{"encoder_arch": "crnn", "model": "contrastive audio-text model", "dataset": "short read English sentences (LibriTTS-R)", "train_examples": 26041, "n_mels": 64, "hop_length": 160, "input": "log_mel", "spec_augment": false, "win_length": 512, "tokenizer": "word", "vocab_size": 5132, "loss": "softmax", "embed_dim": 256, "encoder_norm": "batchnorm", "encoder_activation": "mish", "encoder_depths": [1, 1, 1], "encoder_kernel_size": 5, "encoder_stem": "single", "encoder_widths": [128, 128, 128], "encoder_rnn_width": 96, "encoder_rnn": "gru", "encoder_bidirectional": false, "encoder_rnn_residual": false, "encoder_rnn_layers": 5, "text_encoder_causal": true, "text_encoder_width": 128, "text_encoder_layers": 8, "text_encoder_norm": "layernorm", "text_encoder_norm_position": "pre", "text_encoder_activation": "swiglu", "text_encoder_mlp_ratio": 2.67, "text_encoder_head_dim": 16, "text_encoder_fused_qkv": true, "text_encoder_bias": "all", "text_encoder_qk_norm": false, "text_encoder_parallel_block": true, "text_encoder_inner_norm": false, "text_encoder_positions": "rope", "residual_init": "scaled_by_depth", "optimizer": "ademamix", "lr": 0.00075, "beta1": 0.85, "beta2": 0.999, "eps": 1e-08, "beta3": 0.9995, "alpha": 2, "grad_clip": 3.0, "steps": 2600, "batch_size": 128, "epochs": 12.8, "lr_schedule": "cosine", "final_lr_fraction": 0, "warmup_steps": 520, "weight_decay": 0.1}
Rows from block 5 of the text encoder, named by matrix and row number. Each number is 500 + 50 x the weight over the matrix's rms, rounded and kept within 0 to 999. All counts start at 0. Numbers have three digits each.
# fc2: MLP down (text_encoder.blocks.5.mlp.fc2.weight, 128x336), inputs 252-335
fc2.0:452438455517485429502451532504544517553549570546520483462521551454532484487542487554485537515519557438480505539560544531444494523396543532536502514507613522584507563564499452506495541411468549440470574515540530498455476534542589521536461439487451504433
fc2.1:505544565558474490495462491477539514479515584594531530493536584512570484450471544480537502526509477481466495463494648519558432480476546532544521558526496484509500607613458536547480556471558533489395509531549520491543512472534439448627499602568433423482
fc2.2:513514484501578446521490496494489504487506494504566463433452532490533478534562462510531466543505522486533468551516403540519509472425566478500517514530447501499461503498492396445522514533457485529550486471503445498529503571423469403541538475543489503515
fc2.3:419453513512447587483408469437531457465340434466503501511507508536541538396505458547584480489561471446519427431485516549504616591516602524575490610604443493571514493598545356405380627558434428523474448449570544579492464583450564466507475550492537591503
fc2.4:474514603469432534480421473500536544469567581608547483544544543477478584442503556493501510557481467525510530523461528437533513478561433530523553475499473533527505522458491430455496524493462451580424390468435511383512528513632536513529475518545459494496
fc2.5:418554487475459561437565486456483571482558552460497453543572490496552561491465515485478516448550484482545553599501628437548514501571604457503477549509515531524507541515418545439457451444520482456442498426488591470513467486455482517522515506489478450485
fc2.6:536478495500453539510565434495448511477559502446599492475492493456464458414541430480439534463560554454509626522517565567549496469564499512553512469575504549403587584441401571511539597479513471455464561552518518427565479484481551545556543492526542482469
fc2.7:492503521525435551517493525453501579504528584545533529523445591536476578481541479460525511518540510484573580520418608477524510574446488527517475429504508491499508518429484554486526389471480543445446525582472598552386497539495431463506479511537531468500
fc2.8:537509491509522444444551418496547531421467450425540542518477454556504510439546536409472516458456481513470552505550490618497439472535577493546574464533506467470620527530397585488495487483477562497493495536479448521555513525484493491473487512450492502531
fc2.9:463557466494578505409448485423516430562472512534492501506499562498500493527465432570535450497496531503506458441491452495550573468499523474539512492512438471569432417555587490531497471572504418475476531480571579487518428530485541427596435467510452458488
fc2.10:543520568451554440470454570435516517512450553480401468469498609630506534429496560548457519523475534518570515502410426539440457527415491462481500460398490508501475510389475488445417407455564477489485500466484468537525541473537507544411588523529500542441
fc2.11:556508493445461599572540528475428495555476433505530549544518503526471432476535503449497452501501527397516410507467499535483531538521480507448493469490424463426490509403435486446501617485422524533470461549449431464512514479447568552471534539436503496506
fc2.12:605523482562531499520428562476485520519497507533458478468527547479488591533470487461511514569458544527452626580525470522481501527536516443557556507448477618385473555495526516483465516428456396457460560523504511451534465499440437454637530517501548399460
fc2.13:459607594483431533485525513478493390525467576516485456510464457498451511527492474592510451569465492469499417455485473495532446475514532409476533465530489448541551468450471477471567623504481364481509521533540605522588400546476564494459538495469483526550
fc2.14:537562448429515507501556487529392546506452521442474449467543538521496492554503374606545513527527515405619496553484441470545565513561505516503531542519494564513520431500530468442518517515453388501562532479559644465588425600477451475477468487496525538450
fc2.15:488436477547500496565520405499519538545599418441439503542440490447468548474491531661538495476470485551457419421585517556501419531529473451497555482586505457560518475621467593543489514563524508496556486432410410470453558466509494482527496476518432497553
fc2.16:469497432503507451567449510514564335510524534491460461543562544489513498502490494618564510563441518455580473544422434467485449539432483503490515496405399519504429435491611432538428411517543444536499485529599546566543539557446594560460541462518542551492
fc2.17:524567472497497490514479554490391553504465444499532475485522499478530476545477501374502540500479526487482407394454501553526531534562543491543488546497560548441483438598498474457469456580497559499535540481546503386434418475521552478447446533462503508476
fc2.18:425471423538493468521584483445476510525483552448496506513544516485519407462491539476472532505522496516475554395592463528466466576448492479554528491551553496427569437500454596475448479490526411511488531513472553539510509506530523529454478506552523478525
fc2.19:487464496518472540451476425465521373502426456521500505549539482433561525498507506465578476530516543438503443491438452452558425560369515535489407489524435533523391536459502523536468561468494423519562513505531406510507512503541516527488499474489484455480
fc2.20:527452424508580516572483510516453559561510500426523594497598482470434430528485556482455513487562479528518535558492545536495452465583546502510527564493531523449509600495572486541392484535463434472411537499511598530451480510465447481518511521443562503502
fc2.21:423535438503524588517487464481491437432484493494425474440546427559562481598484482573582491509536515522542477509523461532549518418487516453488608523455569471550545514464461568541506509547514623525489481473496550569532466505451553478409510463504461563512
fc2.22:544494496476445352473473567439559533467483480541567497480469499523513532531491498497388519461493559450632525595492485481548375559468509456549518402472447405464486537425512459497494464453572482435480496522462553569558599454500592528468528456475457525489
fc2.23:536543453500479371599514436495462662481513485523503473496500498522498447635549507591507540424487503516447504431571526541508422550521463507554571518468391526487502557525525482588568513463522505386548542469516513437423459460517480418595404551451421510449
fc2.24:448456414501596585550467464507398529517573476475488437489485523513523512529520562575404581509464403480596520443574483550510509480582564525479531449516460550465505542475543457473363510515469425495575479450473540453446555503466506489464520450456558533449
fc2.25:672496567520636393528438521536470564496477554526522507537493498566375499508545603435462521444532470546582418531492545478440535482473473555419536473561498552561578584449561530437495411486532416471439486512496430432526576436537442462492526556527603391462
fc2.26:533462490476557451410445512509464478515446517438416505531464492517485531432525526424447531471516436613419486476483609442522579519549441601522494377453482556450445503513571598588513492511565445551531481526509489493456487592468459576534507494557551494492
fc2.27:573590459441484545502509491430445599500530573498569545463589464535497454469445431448465512514446496490519638483514460560571507517425512534513504529434539473464539533493379497458547457464545464482466493574515526425449487439552422533580544526564514540470
fc2.28:493512488476470623445521504541504507513532528495606524490538540474451501501498529391444473528537476519388627526559568506493511454580480550545538512541575528446565540569468596445530505488535565471473543579492512566356487558525426437528525579492494480404
fc2.29:522512464514606489465480458490513561510482498573443550476510527548456475502519528436519494526521436496443520516513515498387426513343461544475460449521542510558498493510504532500475449429505593468511423478480426485439483443585496511511491452486462552501
fc2.30:471522506482446494516479573498491348477480462591512417444479460553510442494512463377453578477480499512483436628519573527487513573423464497449525476580479520564538508538392429526386512618501517439415391381541609416518546507516451508425534455477454490502
fc2.31:542508495504521480568548533546555488460508575510501520529480478497506371491502479602511588514494522486473471545522589501495558499451443522448520477496581513571485441429583505584572498409523538474524472597526535375498517538536535427499511481524450515449
fc2.32:459460515534501604455478443458491524550449423507532473497461515509521451594545488625494481585506500525561537518500424470522516422552520496400531517432552483444451452463490485545499546569464513518553501605489468577586466461426445461510512510462554573453
fc2.33:453416587562419515557477611480438460547606549500581454522523457381527455479516470552574581476573575437552555523515547543539586556606514468556443508518578498460505490528483440570509574500499565451506541583536481507537471546485516553589427569467452504505
fc2.34:528528449501388473499493500476525417420435349512557416441505440450558459502480452475515504546557504425550453538459375495433446533381497452518513504457584494551466503527464416506490505530434508486564504458469488513477491508511569562395479465559454575501
fc2.35:500455505469499504518527532500509555515547472454476480469478453506433471525516539496494406551510488545475459475429511490495557460531487495488540443593539442576445494534525572445569506587540588405375420530478509650495560478491391480498446592489500411533
fc2.36:449485440533432472448590448549524555521462505469508496559494479541468429473466445457525503450518481468588406461484434474477480560370500536473491445514518428580542426542588442504531518498482556534569503601442441554535477534532554509491497513478436475528
fc2.37:475479594514504508552463572493401555496528565451541525415568480487455513488581505539498551446567509486451595488464581510449624476621427489552499548503408526481468529383391487432568587510534476470542564502484440505530481516448423549490509475627550496487
fc2.38:469498528515546576447479521568425559570522570486507483541507528571568488489546531472475476491484474562432516560494460475494617529480504462505471564521523510454462534558407544426378441494529541514439501427511554410469536440591489396475448444502632443540
fc2.39:469458576519451543560549497540530479502537443538552488476574425394461498513522419488469442448579481487494490479500456527539423464499573458549561546538447431603516472521440558487492542510460636462495492587487464570590485540492563604437487504512437575606
fc2.40:500433513512523546448601411503546467501527565388599476451520557445409506487590606521457422512506426493520527495464480528496612476524462481387570481518511512456613510495479591461497521525549440525537433588554454486557588453603408478550566497544501455466
fc2.41:479492524437472428490518475569538480521521565409495517532479393425549485462436441484497470487578491374533456435397483506471423446541456538499518482506502484490551499495474394526466416490503556513498494488467499474488408499450553505436545589513480468496
fc2.42:560450590515526443463569470573453481534538568441531590502483543486518601483521672468466466475469446569447559461498582468531448442523411511408475479468421522461508532478462545571445413453537437551459512380524511543481530472546403475484533480560496530565
fc2.43:490494537427391584472534490478527468508458512498459451525495548386515459514498427562588487409571460433567541489433508443558524558535477549490461405490422497427508454411518489542499590502450444519491440521561471506553493473525532513514537531547503545499
fc2.44:420479393406503549534496374545399604527460377550460572432509503541411526456479620393431475462408474480510503470525354487468531462512471427522553339514518529476526530511529607498565557506506452526490499516441463539537532430462506567648562444536489468464
fc2.45:455471474422517645454489469452462531485462486504517484444558523489444623546541457534524498559405463523564514580509561497591633413520515535489556541509513543653524541570501426440527433526414492477490447434490500530549427629553468393433513583463471452447
fc2.46:435546531478415546527558561525458509496540584419544485508488512570555544438494520383474443477526509484490553496559549474435494422476470404449502453512570519544527520494423629541544531471624596418461464500496395508504487455539467473519527547480438344532
fc2.47:465536582466380623464549614543497467523496509493540498502556486538425543557548522445452463488456512503462462464495427463480542397538470521536585469415554508488474547483505568631458563581566632530454486406494439547434522527514492383488468546450519524541
fc2.48:413483466568532501510534416480532548496549519481562487479566442527530481546465518503498496498558460492512560550441471566554426461555492515470475512548512426477540506561484492435527395536482584548540465494478427558520397523507518571479443495462462542496
fc2.49:441474502457415467455455525591419447414500442426470493467511515543521469464529608464437548552529501564475551531501475451502462566581473529458441507454525520457407374442491557576401577588509485550544532563539479510457501483419568536404598484574540530515
fc2.50:625510444477552542451487499518405630464427530495465503461426592523418605484558569521456460463496473602451512465511502499506462509530463546388581487533481522471483640503459569490481452469496317521532456522598446541480484434443423507555508456544582426479
fc2.51:381398454509497450560523524434523472558562491488521555458541464511493500598469418528531578495545484508569526447516475543616511426481539460550497542473521429475520537456500454470555555488540489480505552539463522480458437540451475466465508504305416486498
fc2.52:535502519517555480513474495487564435548512493522482509470544472478500514527488444479507564502546467517516515480523501503490448409423441502445495435540576491564493516530489480555467381502543576512475481490466465509518504447402515486421477599541436520507
fc2.53:523511459517531472475512477529495535461491441628487572540470453576451569486467508340427489456485512570482382503500461603448411450453473427445458597448470464537459505484486521497426465496599607517463498537459427603430588450632518610447449469558421526551
fc2.54:489524522539480549523559555412409474532526565419502542442600452480504473511475478463558456502485571496530473493545531501529499447627571380478519526478573495439565501501412595553483425598549585482442530413524489509383517412432433399501515592485469460520
fc2.55:469399510451471547450480453600419427524508524433454499510462564508484533535489497500489441600471497530553387461509501474512481368639489530499480493459514513469515427487515404577476461520512452516491485475529520525494480472523464500420561534455472484477
fc2.56:511486470372467606440539560479477486554433458455510495512502509434449527516535460492482484506478505487517492430490474465485523472535460543537468511574472495501589480526499456489571496532518406486411472512514499486485463493437480441513462644545530489479
fc2.57:448484561516433602542571447460597481506511452543421491565397581555477500479523525401518591490445465533451492614509521501592413536501472493531495443533541505453502446528543547481498541501455483530494485579438507502524521530501531528481506574525433580515
fc2.58:497464482578553449575527415530611522475591499535494578545464459477572476456502462537560604467510532471513542528582523513457506539448538433603447432527496497549458531511525500454563451414425665517542512559490517572467481544547510492559547543427448583518
fc2.59:515473494490576554545548501554509553484494493561501530556521473510533527496515514458464494523520525486510419411451598416473438499477525470478508481480491506467540490540536556495466491412518475557453476558441554500476488482491542517448502504448471532542
fc2.60:542566573512359632497493525466501512447486469485571538543499457542467530540487434514521479580532522513453613568525519528586553486565572565549490592391459551485505463512485483609543420611505576477510458554436525520489504524527493413460482538456503483492
fc2.61:487430456385559529446489621487526470526457547413517472488503447474520526523475435448506479478547495469519577473471547492603700506609464544539501506489446510461573432489547482484621529442460454477538574601454580494522405567486463495563488510457523488462
fc2.62:578397525563506436505422580491433436591586475410498467460516414398558575419449417484517493571521461481482449662555542520421402497445501513603491470508516564492514454577503468538456398546476529452423517374540593503501499501376549520498415599493455508509
fc2.63:524555461468523377503535558430585493498526436544463522551480525498594521621533525486514524446505530513489514491559498455492429569449550501606402399568454496581527444575533456476500473440461424521524529516512624510428423490545579476446546499523555490529
fc2.64:503499511559558544424472470501543536502452553418497483527483539435521579505519542551516465517470482503523607472486618515488507515575556542458547656451411567454405576532458516544414490474526493532493449456515444517498482503421540490597575438527461431490
fc2.65:484472480447509496434513428505480524455486404517485566528430504543493457541538548501469451422542472519539446515567507478444532503392490440457506490554462408589528548468498461452463460543444499497491479501430437598514554454527487490452535476526465533539
fc2.66:470577483511490564521473501512461470479436496548533531529600519569504532465431526502525478588421498544483505443490437507516515419487533499456459588450441521449425441525566437498457578502431434563557441548499451475500515504456550498457501462540600567513
fc2.67:516444532460561456443485517534511466502489641409505585526450465568421495529496570500516508465532526576450552449519468461413457420470474467446496475550510515432477619440571530565543468431533539554499454535593499486370566487524379561571538485521582408486
fc2.68:460509435490472449566450445574452546445421476513533490518563556516460438441555502563460520517464476479536485575465408473479559573483413563534432512458367540456410508432557445509511593404474369578576533514429520416509499472532484542583512350554539552498
fc2.69:411515522511436605497547508520518401531508481494538471529508520416524500450571489459549540487552517408499494485525509494463479622477563480563512527502493540501555445487484495477495516491501560454535522480539517536534417491477604525494482500468490502457
fc2.70:530525438459552419539454531498479473522553383445508450464507509460464493542521487490495547583378498517519466486490403502510485501486465522510564499538551467540493491478485509567475566509539525454497508528481438477462516465443608485447480500532486612547
fc2.71:473519479520484476505458628479465512562445510396523427446511476557487525559500473538601531567525474544509419418508480566571506442627505471550516573468474492492462389522532474559491541597512422561551465511467531540498466557385478509550494579495554442559
fc2.72:497544455513467501490541485452523541509495588512447520561570519512503541518491509541529492558542476491488633476473503512537585487490519489511502498479549438513551483531545519458517496498510550478433515467514546556523503495514531421441471488420477566477
fc2.73:581428450520521477573637496526484565456529594416513549468527491517489460508501535448470547448542473442453579429472535534436446486518507525513478518511553477522597571441474434476421468429513563495532493489454443562472503464463433501495533509484521472537
fc2.74:539505513499517451473532546520542583493406517527425557514486497575452578525540512443452528567506539505438604613517552496507617493538474550529482496574480496558487565506531483402569498502494425506509528547463475480633474558469471514498521531509593496518
fc2.75:554545539498515388477523493517521545434528425606508474513478539546534505458428543461525483460464470557491494486519468494461472546483527458467487483385469519474471462466544561503466541525530642507561462495401478544529537481571584504576487491491540501494
fc2.76:544535502527499484384479472391615396544444544498579453541459474490560542476550448502526567521545433448568520537504413525529452501510569606618520423538532439419523455525541387426465506428431532529560556461514598525496411549445552518522477445411495573418
fc2.77:539467563588518515428495591521487494534453450573559519452472422594479545520437465384549466583508513516512530479493522503635522440489588556579461428444537481498512400497438548512625474514538538467469484495484490506492473523512430468478448448452515560527
fc2.78:554500461509537506480419453592481452528440411551406473425460532476504451550504524469471535477487507540472482464443515439405587460480511537533465459533470571440442495470463584544504532536463426578515446556495453466455568549497454530556496522582575539459
fc2.79:478484524546533551595515501473517521454519400572496547444480433546431386476512487469486588499513586473501522540520662496557534627493414465505521519551457478542519484479481492430463569476535465551518513549466523461501496448446559492602527461523477532534
fc2.80:545412527577457420486504530501535460515557546558496508536509519516412495423528558344473512534507503466399548568441485549479484514473495547556499448485525469509566511564445531499496452497522552527490497436486467521427527545539455480513521657488463474453
fc2.81:469500611480447561530387477501561424465440585484577485593548515508494445424491529399557499471514501437563505518391470480537470567491530432459481530432563560458419426456527393568500543501478559511514439554565577605513486482521632587533507519498530497451
fc2.82:500458463507530305530501516541544447477522498485465502515496451550490585473471469612516533516553461455529548592581442488516506539542460522509445474435433502494392508443542480500499488510491571527545529474476444556484518542507489536502470375583490561549
fc2.83:509581519507415486659496438531437562422577460541420547396499536525497442524569598603495521353572498552462613496588557490488465567457511514462471458515573542511443549418450510405517600555503584455478446595443348424493588534603457510535497449530491476549
fc2.84:377511497459504537478508458568486517489456514494454552460549495595509559503529591463506401490470412466498456446525520453540545404636549508417511498455499461588528484598470480509492565563507581531472490407550468541546511504476446553483504520487556479451
fc2.85:546562568530491655426550464468418531523453431525552533523492449440507486509488489458539442453485481516556456396461514528514513408589547479530488560565570412391567490476429506544480575578407519434508482534493526593577506474418526488465485644451552486533
fc2.86:512497517439495501611494547482495431490505538571448502479478511511530480466521478434566531484474499544482400602540521453438472514487459529507452557502499476429478404587542469584549477466457562477551487529507452393472539463503481522533484470467500429566
fc2.87:523485446499466564533612500481471485538514523399477467586490507453468517499540516444466470434484502457471373396455496504484513459533471419480582514519474486497565545458415519539594487491588416448439482530478506512439521517492504537413544588489531505525
fc2.88:447545424502603426516430504567396460504592495515477485528514517516499497538510549459527498518484490566558567563555432515436496451528398530505456436476452481535437484497587521530536415536441524471582481413505474551489600533481415522536509473541536551471
fc2.89:464560516452470479488554518533515447497514436557482463455447562496490503538452523451504449564468445491465497555539458478572380465405543536466509493529546510661393434561524514540556501516536583456553450459524422481581468557569510490514456566537413525510
fc2.90:587527607427533415469485495535511506457553526572500514459517487468522487430507476573530489503498543475463451527473520485491543475508488482526505558619492601554501597490478499432591495408515478452534522456566527442508499472563440438429557479466412549560
fc2.91:541550490441447579458518545430555489419472452439458441461496417556551549524441422602530421481511508426565511550561544477529526470574517527502567474449475449510503398510507442501497498452435500478559506424504578549583439547465509436450520497447450508466
fc2.92:607485541525593375533498572509328581521528472469513556484517371498428480406500453520444614460486508429421405508454606495439562522583434540519425606512490513548543540513425458397483453477469450523500515491401497407586499436413473612472537443455548516528
fc2.93:411535435467466603521459530495449485525532516529554445419474474528525493617498497553516453651443508518593498492535463470460568437549536563545508568483593516537541469527478483479505527575404460510458550495521640460518530643476543482476528501511512544492
fc2.94:523550529531503446439503495453570463508488376515543456495552427428508393501506397525515604508481479470514414564542458548622433556438578463513475637507609467471470429531389579526396512578463477471426513499467627439480459444491543407514516514431518583509
fc2.95:558510435433545480527430449495496460547500465492428414480464534538489522495582516441474408506450521550519452443454450462429478518490391521471534455448450546408485500518556566581456506491496417588578523466528458422472503452543613507486528469545563494487
fc2.96:510492592492466508517579482534482522448461472479484532513481530498450563456480483505512432495502488469489497497508502461513605548510524478454514495428452552437444509473514498552539546526437444488633533505503438503568540511479463541412532462572517511516
fc2.97:493426498547449620438509503437465474483509604515537483403522522372536505493480461543488515570522541489501645557560632478555518476492458570479519596548514556588526519566434541411588509485529515432518457550636478465525441573554403520512487535465392484542
fc2.98:519428438505575582608579545544564448522570527413513554522489508490503468557476505537476466521593537563477523474556545509480417490509459478491555517398577506450471467509429533491544363456449578430579517561493468418437448465461480453520515515472398452495
fc2.99:524513586618429462502457564570516444540516609577458476562463611569551560455442504544463460486594526538463527397437510553575495611593537422571526566454443520501434580488437590527585479482501515575546533400583466508476493488496528517520468459586491553521
fc2.100:480470565497591445503486509452515513489482446421452466473575488469457488515463437590502543456555460488426445424478524490535451411540511476503580468443517523499429454501559511563448434586446485569505521525526484559514500498425511448418492511428470550436
fc2.101:524520512472592406614494588610564426520668648509514483572410571494489485515516544405434468540493527462503450553453483554495500486408448413465463459554454505573531595475555465503637448483555445518449414548567526559472592545517539506469559537437525496520
fc2.102:491432469440553425547532515540448525495464418526534550496427470469366435506496573472477476521487488568458384466585454498491527447494468553519434457519450500482430457441552526547485478505477459535450504539387437427462572424580457501424508512577514512603
fc2.103:517421534569487475544505510516405568520489500508593510487516393529462458485515489440516546450499550466465590513551502532514442552595507570474490535535514459408556513492461457528442491546536563448478511464486470510425517491414342508553537515510529421559
fc2.104:453539498631517567465468448453529581443547517620407506474433463484577613525470478503500491486505557542485560482477550527488473477517494394519503461550610415432527549576422453452598438532387537421490547490468521516547506515520436508543452447495450508511
fc2.105:521489470447479518628546491525426540461508502616459538561442480556458511526501559481507474454533443576473524486561517539431455632422448508502458481544415488485566566488456494478479569441507505475532499503379552526550493509540506496521553466457536528547
fc2.106:540459499547612447516449543502575411466506652469459574596595471569557487467527502477484453481518500514560483599444451481487522537455498489510449669457373499495468509488611419434402590550555471550505486499542502393504584457577533551527482412563520497399
fc2.107:442496468448487478476437415576480627477503435550418535498439528573433532538554616461472400543476393566441403535512483469434550577451497520482443490453515543494493430458513546467495501535517495510449455559391516536462575535587484526453530477478492517519
fc2.108:579458573538497495439448505567542503568471516502460577487496415488499626458477561518444443508548490562478471465390647471443516479509492447502578533465484476528435574488558561491472421484625521546423527400453459433493515496496449533567499519483449428482
fc2.109:470579556510495543480477588402508414521495460556498470469525554514508551491461441541546496523525544500562526573524504546502516462568490461555479594447487469579412514534522468455539488527451477484491559485467442550567549531418580525520532509519486514477
fc2.110:470490474477515494433502565509533491534404564454486578500509480498544514457456450534518444523479481472555447450412442505493548413487463497460451461448389580514430497506566446471427429429419480612566488392523463529521484532508517502515480545485488529489
fc2.111:446478533511458503466513477420460488523476487535538584473467506470463544545435424523498492448518519434518487458521553508524485457509584394552522521539552534547591566536481471429615513453483653534444548474484557464515408529489481484548453550405428500499
fc2.112:415452485503431545468442521509522437498499479557524461472464521463557476522484449507536481555412517471546448528479414530539576583437508531512532549546464493433477510599539517426498525499471320433477541510487569459476512527555504531551534439559558491452
fc2.113:521483427485566434586467565446541490454522492562382591483531541543469513568579507535558495490455549521464348516523476529391526480469448494461442514407447528471448457512503487540492386478478383475529552517456511445417564494524511478483510395490479529455
fc2.114:450491449535517539503477519535520518508518500440460590486480445459469528478486468435520542508591497469527543503501493458494479485526461556478502567457485526550483478464569351533515460419457593610573548502491452527434454571512474551517484534451477487533
fc2.115:550437413504483533558509489515515498494517417445474506557455525507522471558450603428413407528427447504470427458476434550526382457478535478496494505354545439481461475546494449545462449551469544480396512488512505482480465495590584376414541575411538562487
fc2.116:495494587507441551401469494551458514432453471483486466474541548539483434393501497508502501529456464566479543447447426505574409534547495441530547477545550488401523465466467590448484551491466414511539514504540580478557485504485608520568461478563549549510
fc2.117:528512633452426528398447406516573436477536611444469472472493496524582549499502486468461558489517465554444549504310538500449507479522392447543412548571507518508490526461424512465543460379481469518520487423574447455577568477506460594532429446603442441496
fc2.118:524483518481519354544473498474432505482482507570545494553519469527444482520498503614470474528414508479504452559578451507505473517403483515515508585362461578534442456532563475544471483489473492535468447573532524539428514544553522502474501465463503466525
fc2.119:486471415450538388485471439526546502447517542601484542478532520510513518458461546423429506605524452519445506544487448422362434479455530512545441450374449523669453500511584504534487453487586552511439304456479508602466566528549490503447528568531546469535
fc2.120:564520657510504525470521462498499553510465416522456596527526455563443514356521515430473467484468446508457404431487534449481563501421555447470496527531496500457474512451457501480570577485420539518507498510383483441485553373521585518575509505512552512547
fc2.121:503538403558565429512512495509540588544515475467502530459437486465501540487499503530492547502535537534534539477516494556490424556484476538539501455489457502515520545508393571490492414492618604471536550538504467474471447496466465546493460483499413490495
fc2.122:496598428461520578516450433503469443479500486544540448492505542558508514525480522563481458539449483513542505510540411440517470440472463521467478451396504477539488414492498455508466475489471576507607403442541498507522469577597534477504491400489504573499
fc2.123:489516517500501408542485490494507445534607494577510479487458473422516466519470438512572518544457473528460548577459465440510373508472492494509493526479547478462526503576561498500502359398563532476460458539473593445508482565481511522550468456488493427477
fc2.124:502512513535589534425461537417528426496443509524475594498496561545470484480432493480544462480490485492474514426487476547561648427502569491477477478473493491502509468423616460463478495529506567515509560471512463412568556486499422516544406473498543473439
fc2.125:557474518478408487519463446418549454536488484503427455498551607468533461510522519580589516487461466412531453536477535521462495592380566458537447538529554454478494552552471476394511578486471395541514484496522584432534436432472482504525474416495493541461
fc2.126:548522606509495565426551441467594446502542421619527424516499570454480501566466476627498528420508533488530529498582485469616461645406570479481532533597518402500540496452467512420506650557479465476551551629480538456546481512572538388615484413490415582540
fc2.127:563554446558515468481528548484456516502512384545442465458514572453551493515547537480468484460437530534495393472546450534475558479432581466458417584501554494513428459554506507501393522516611567379531485550512398554483543512514559482427540445614452531449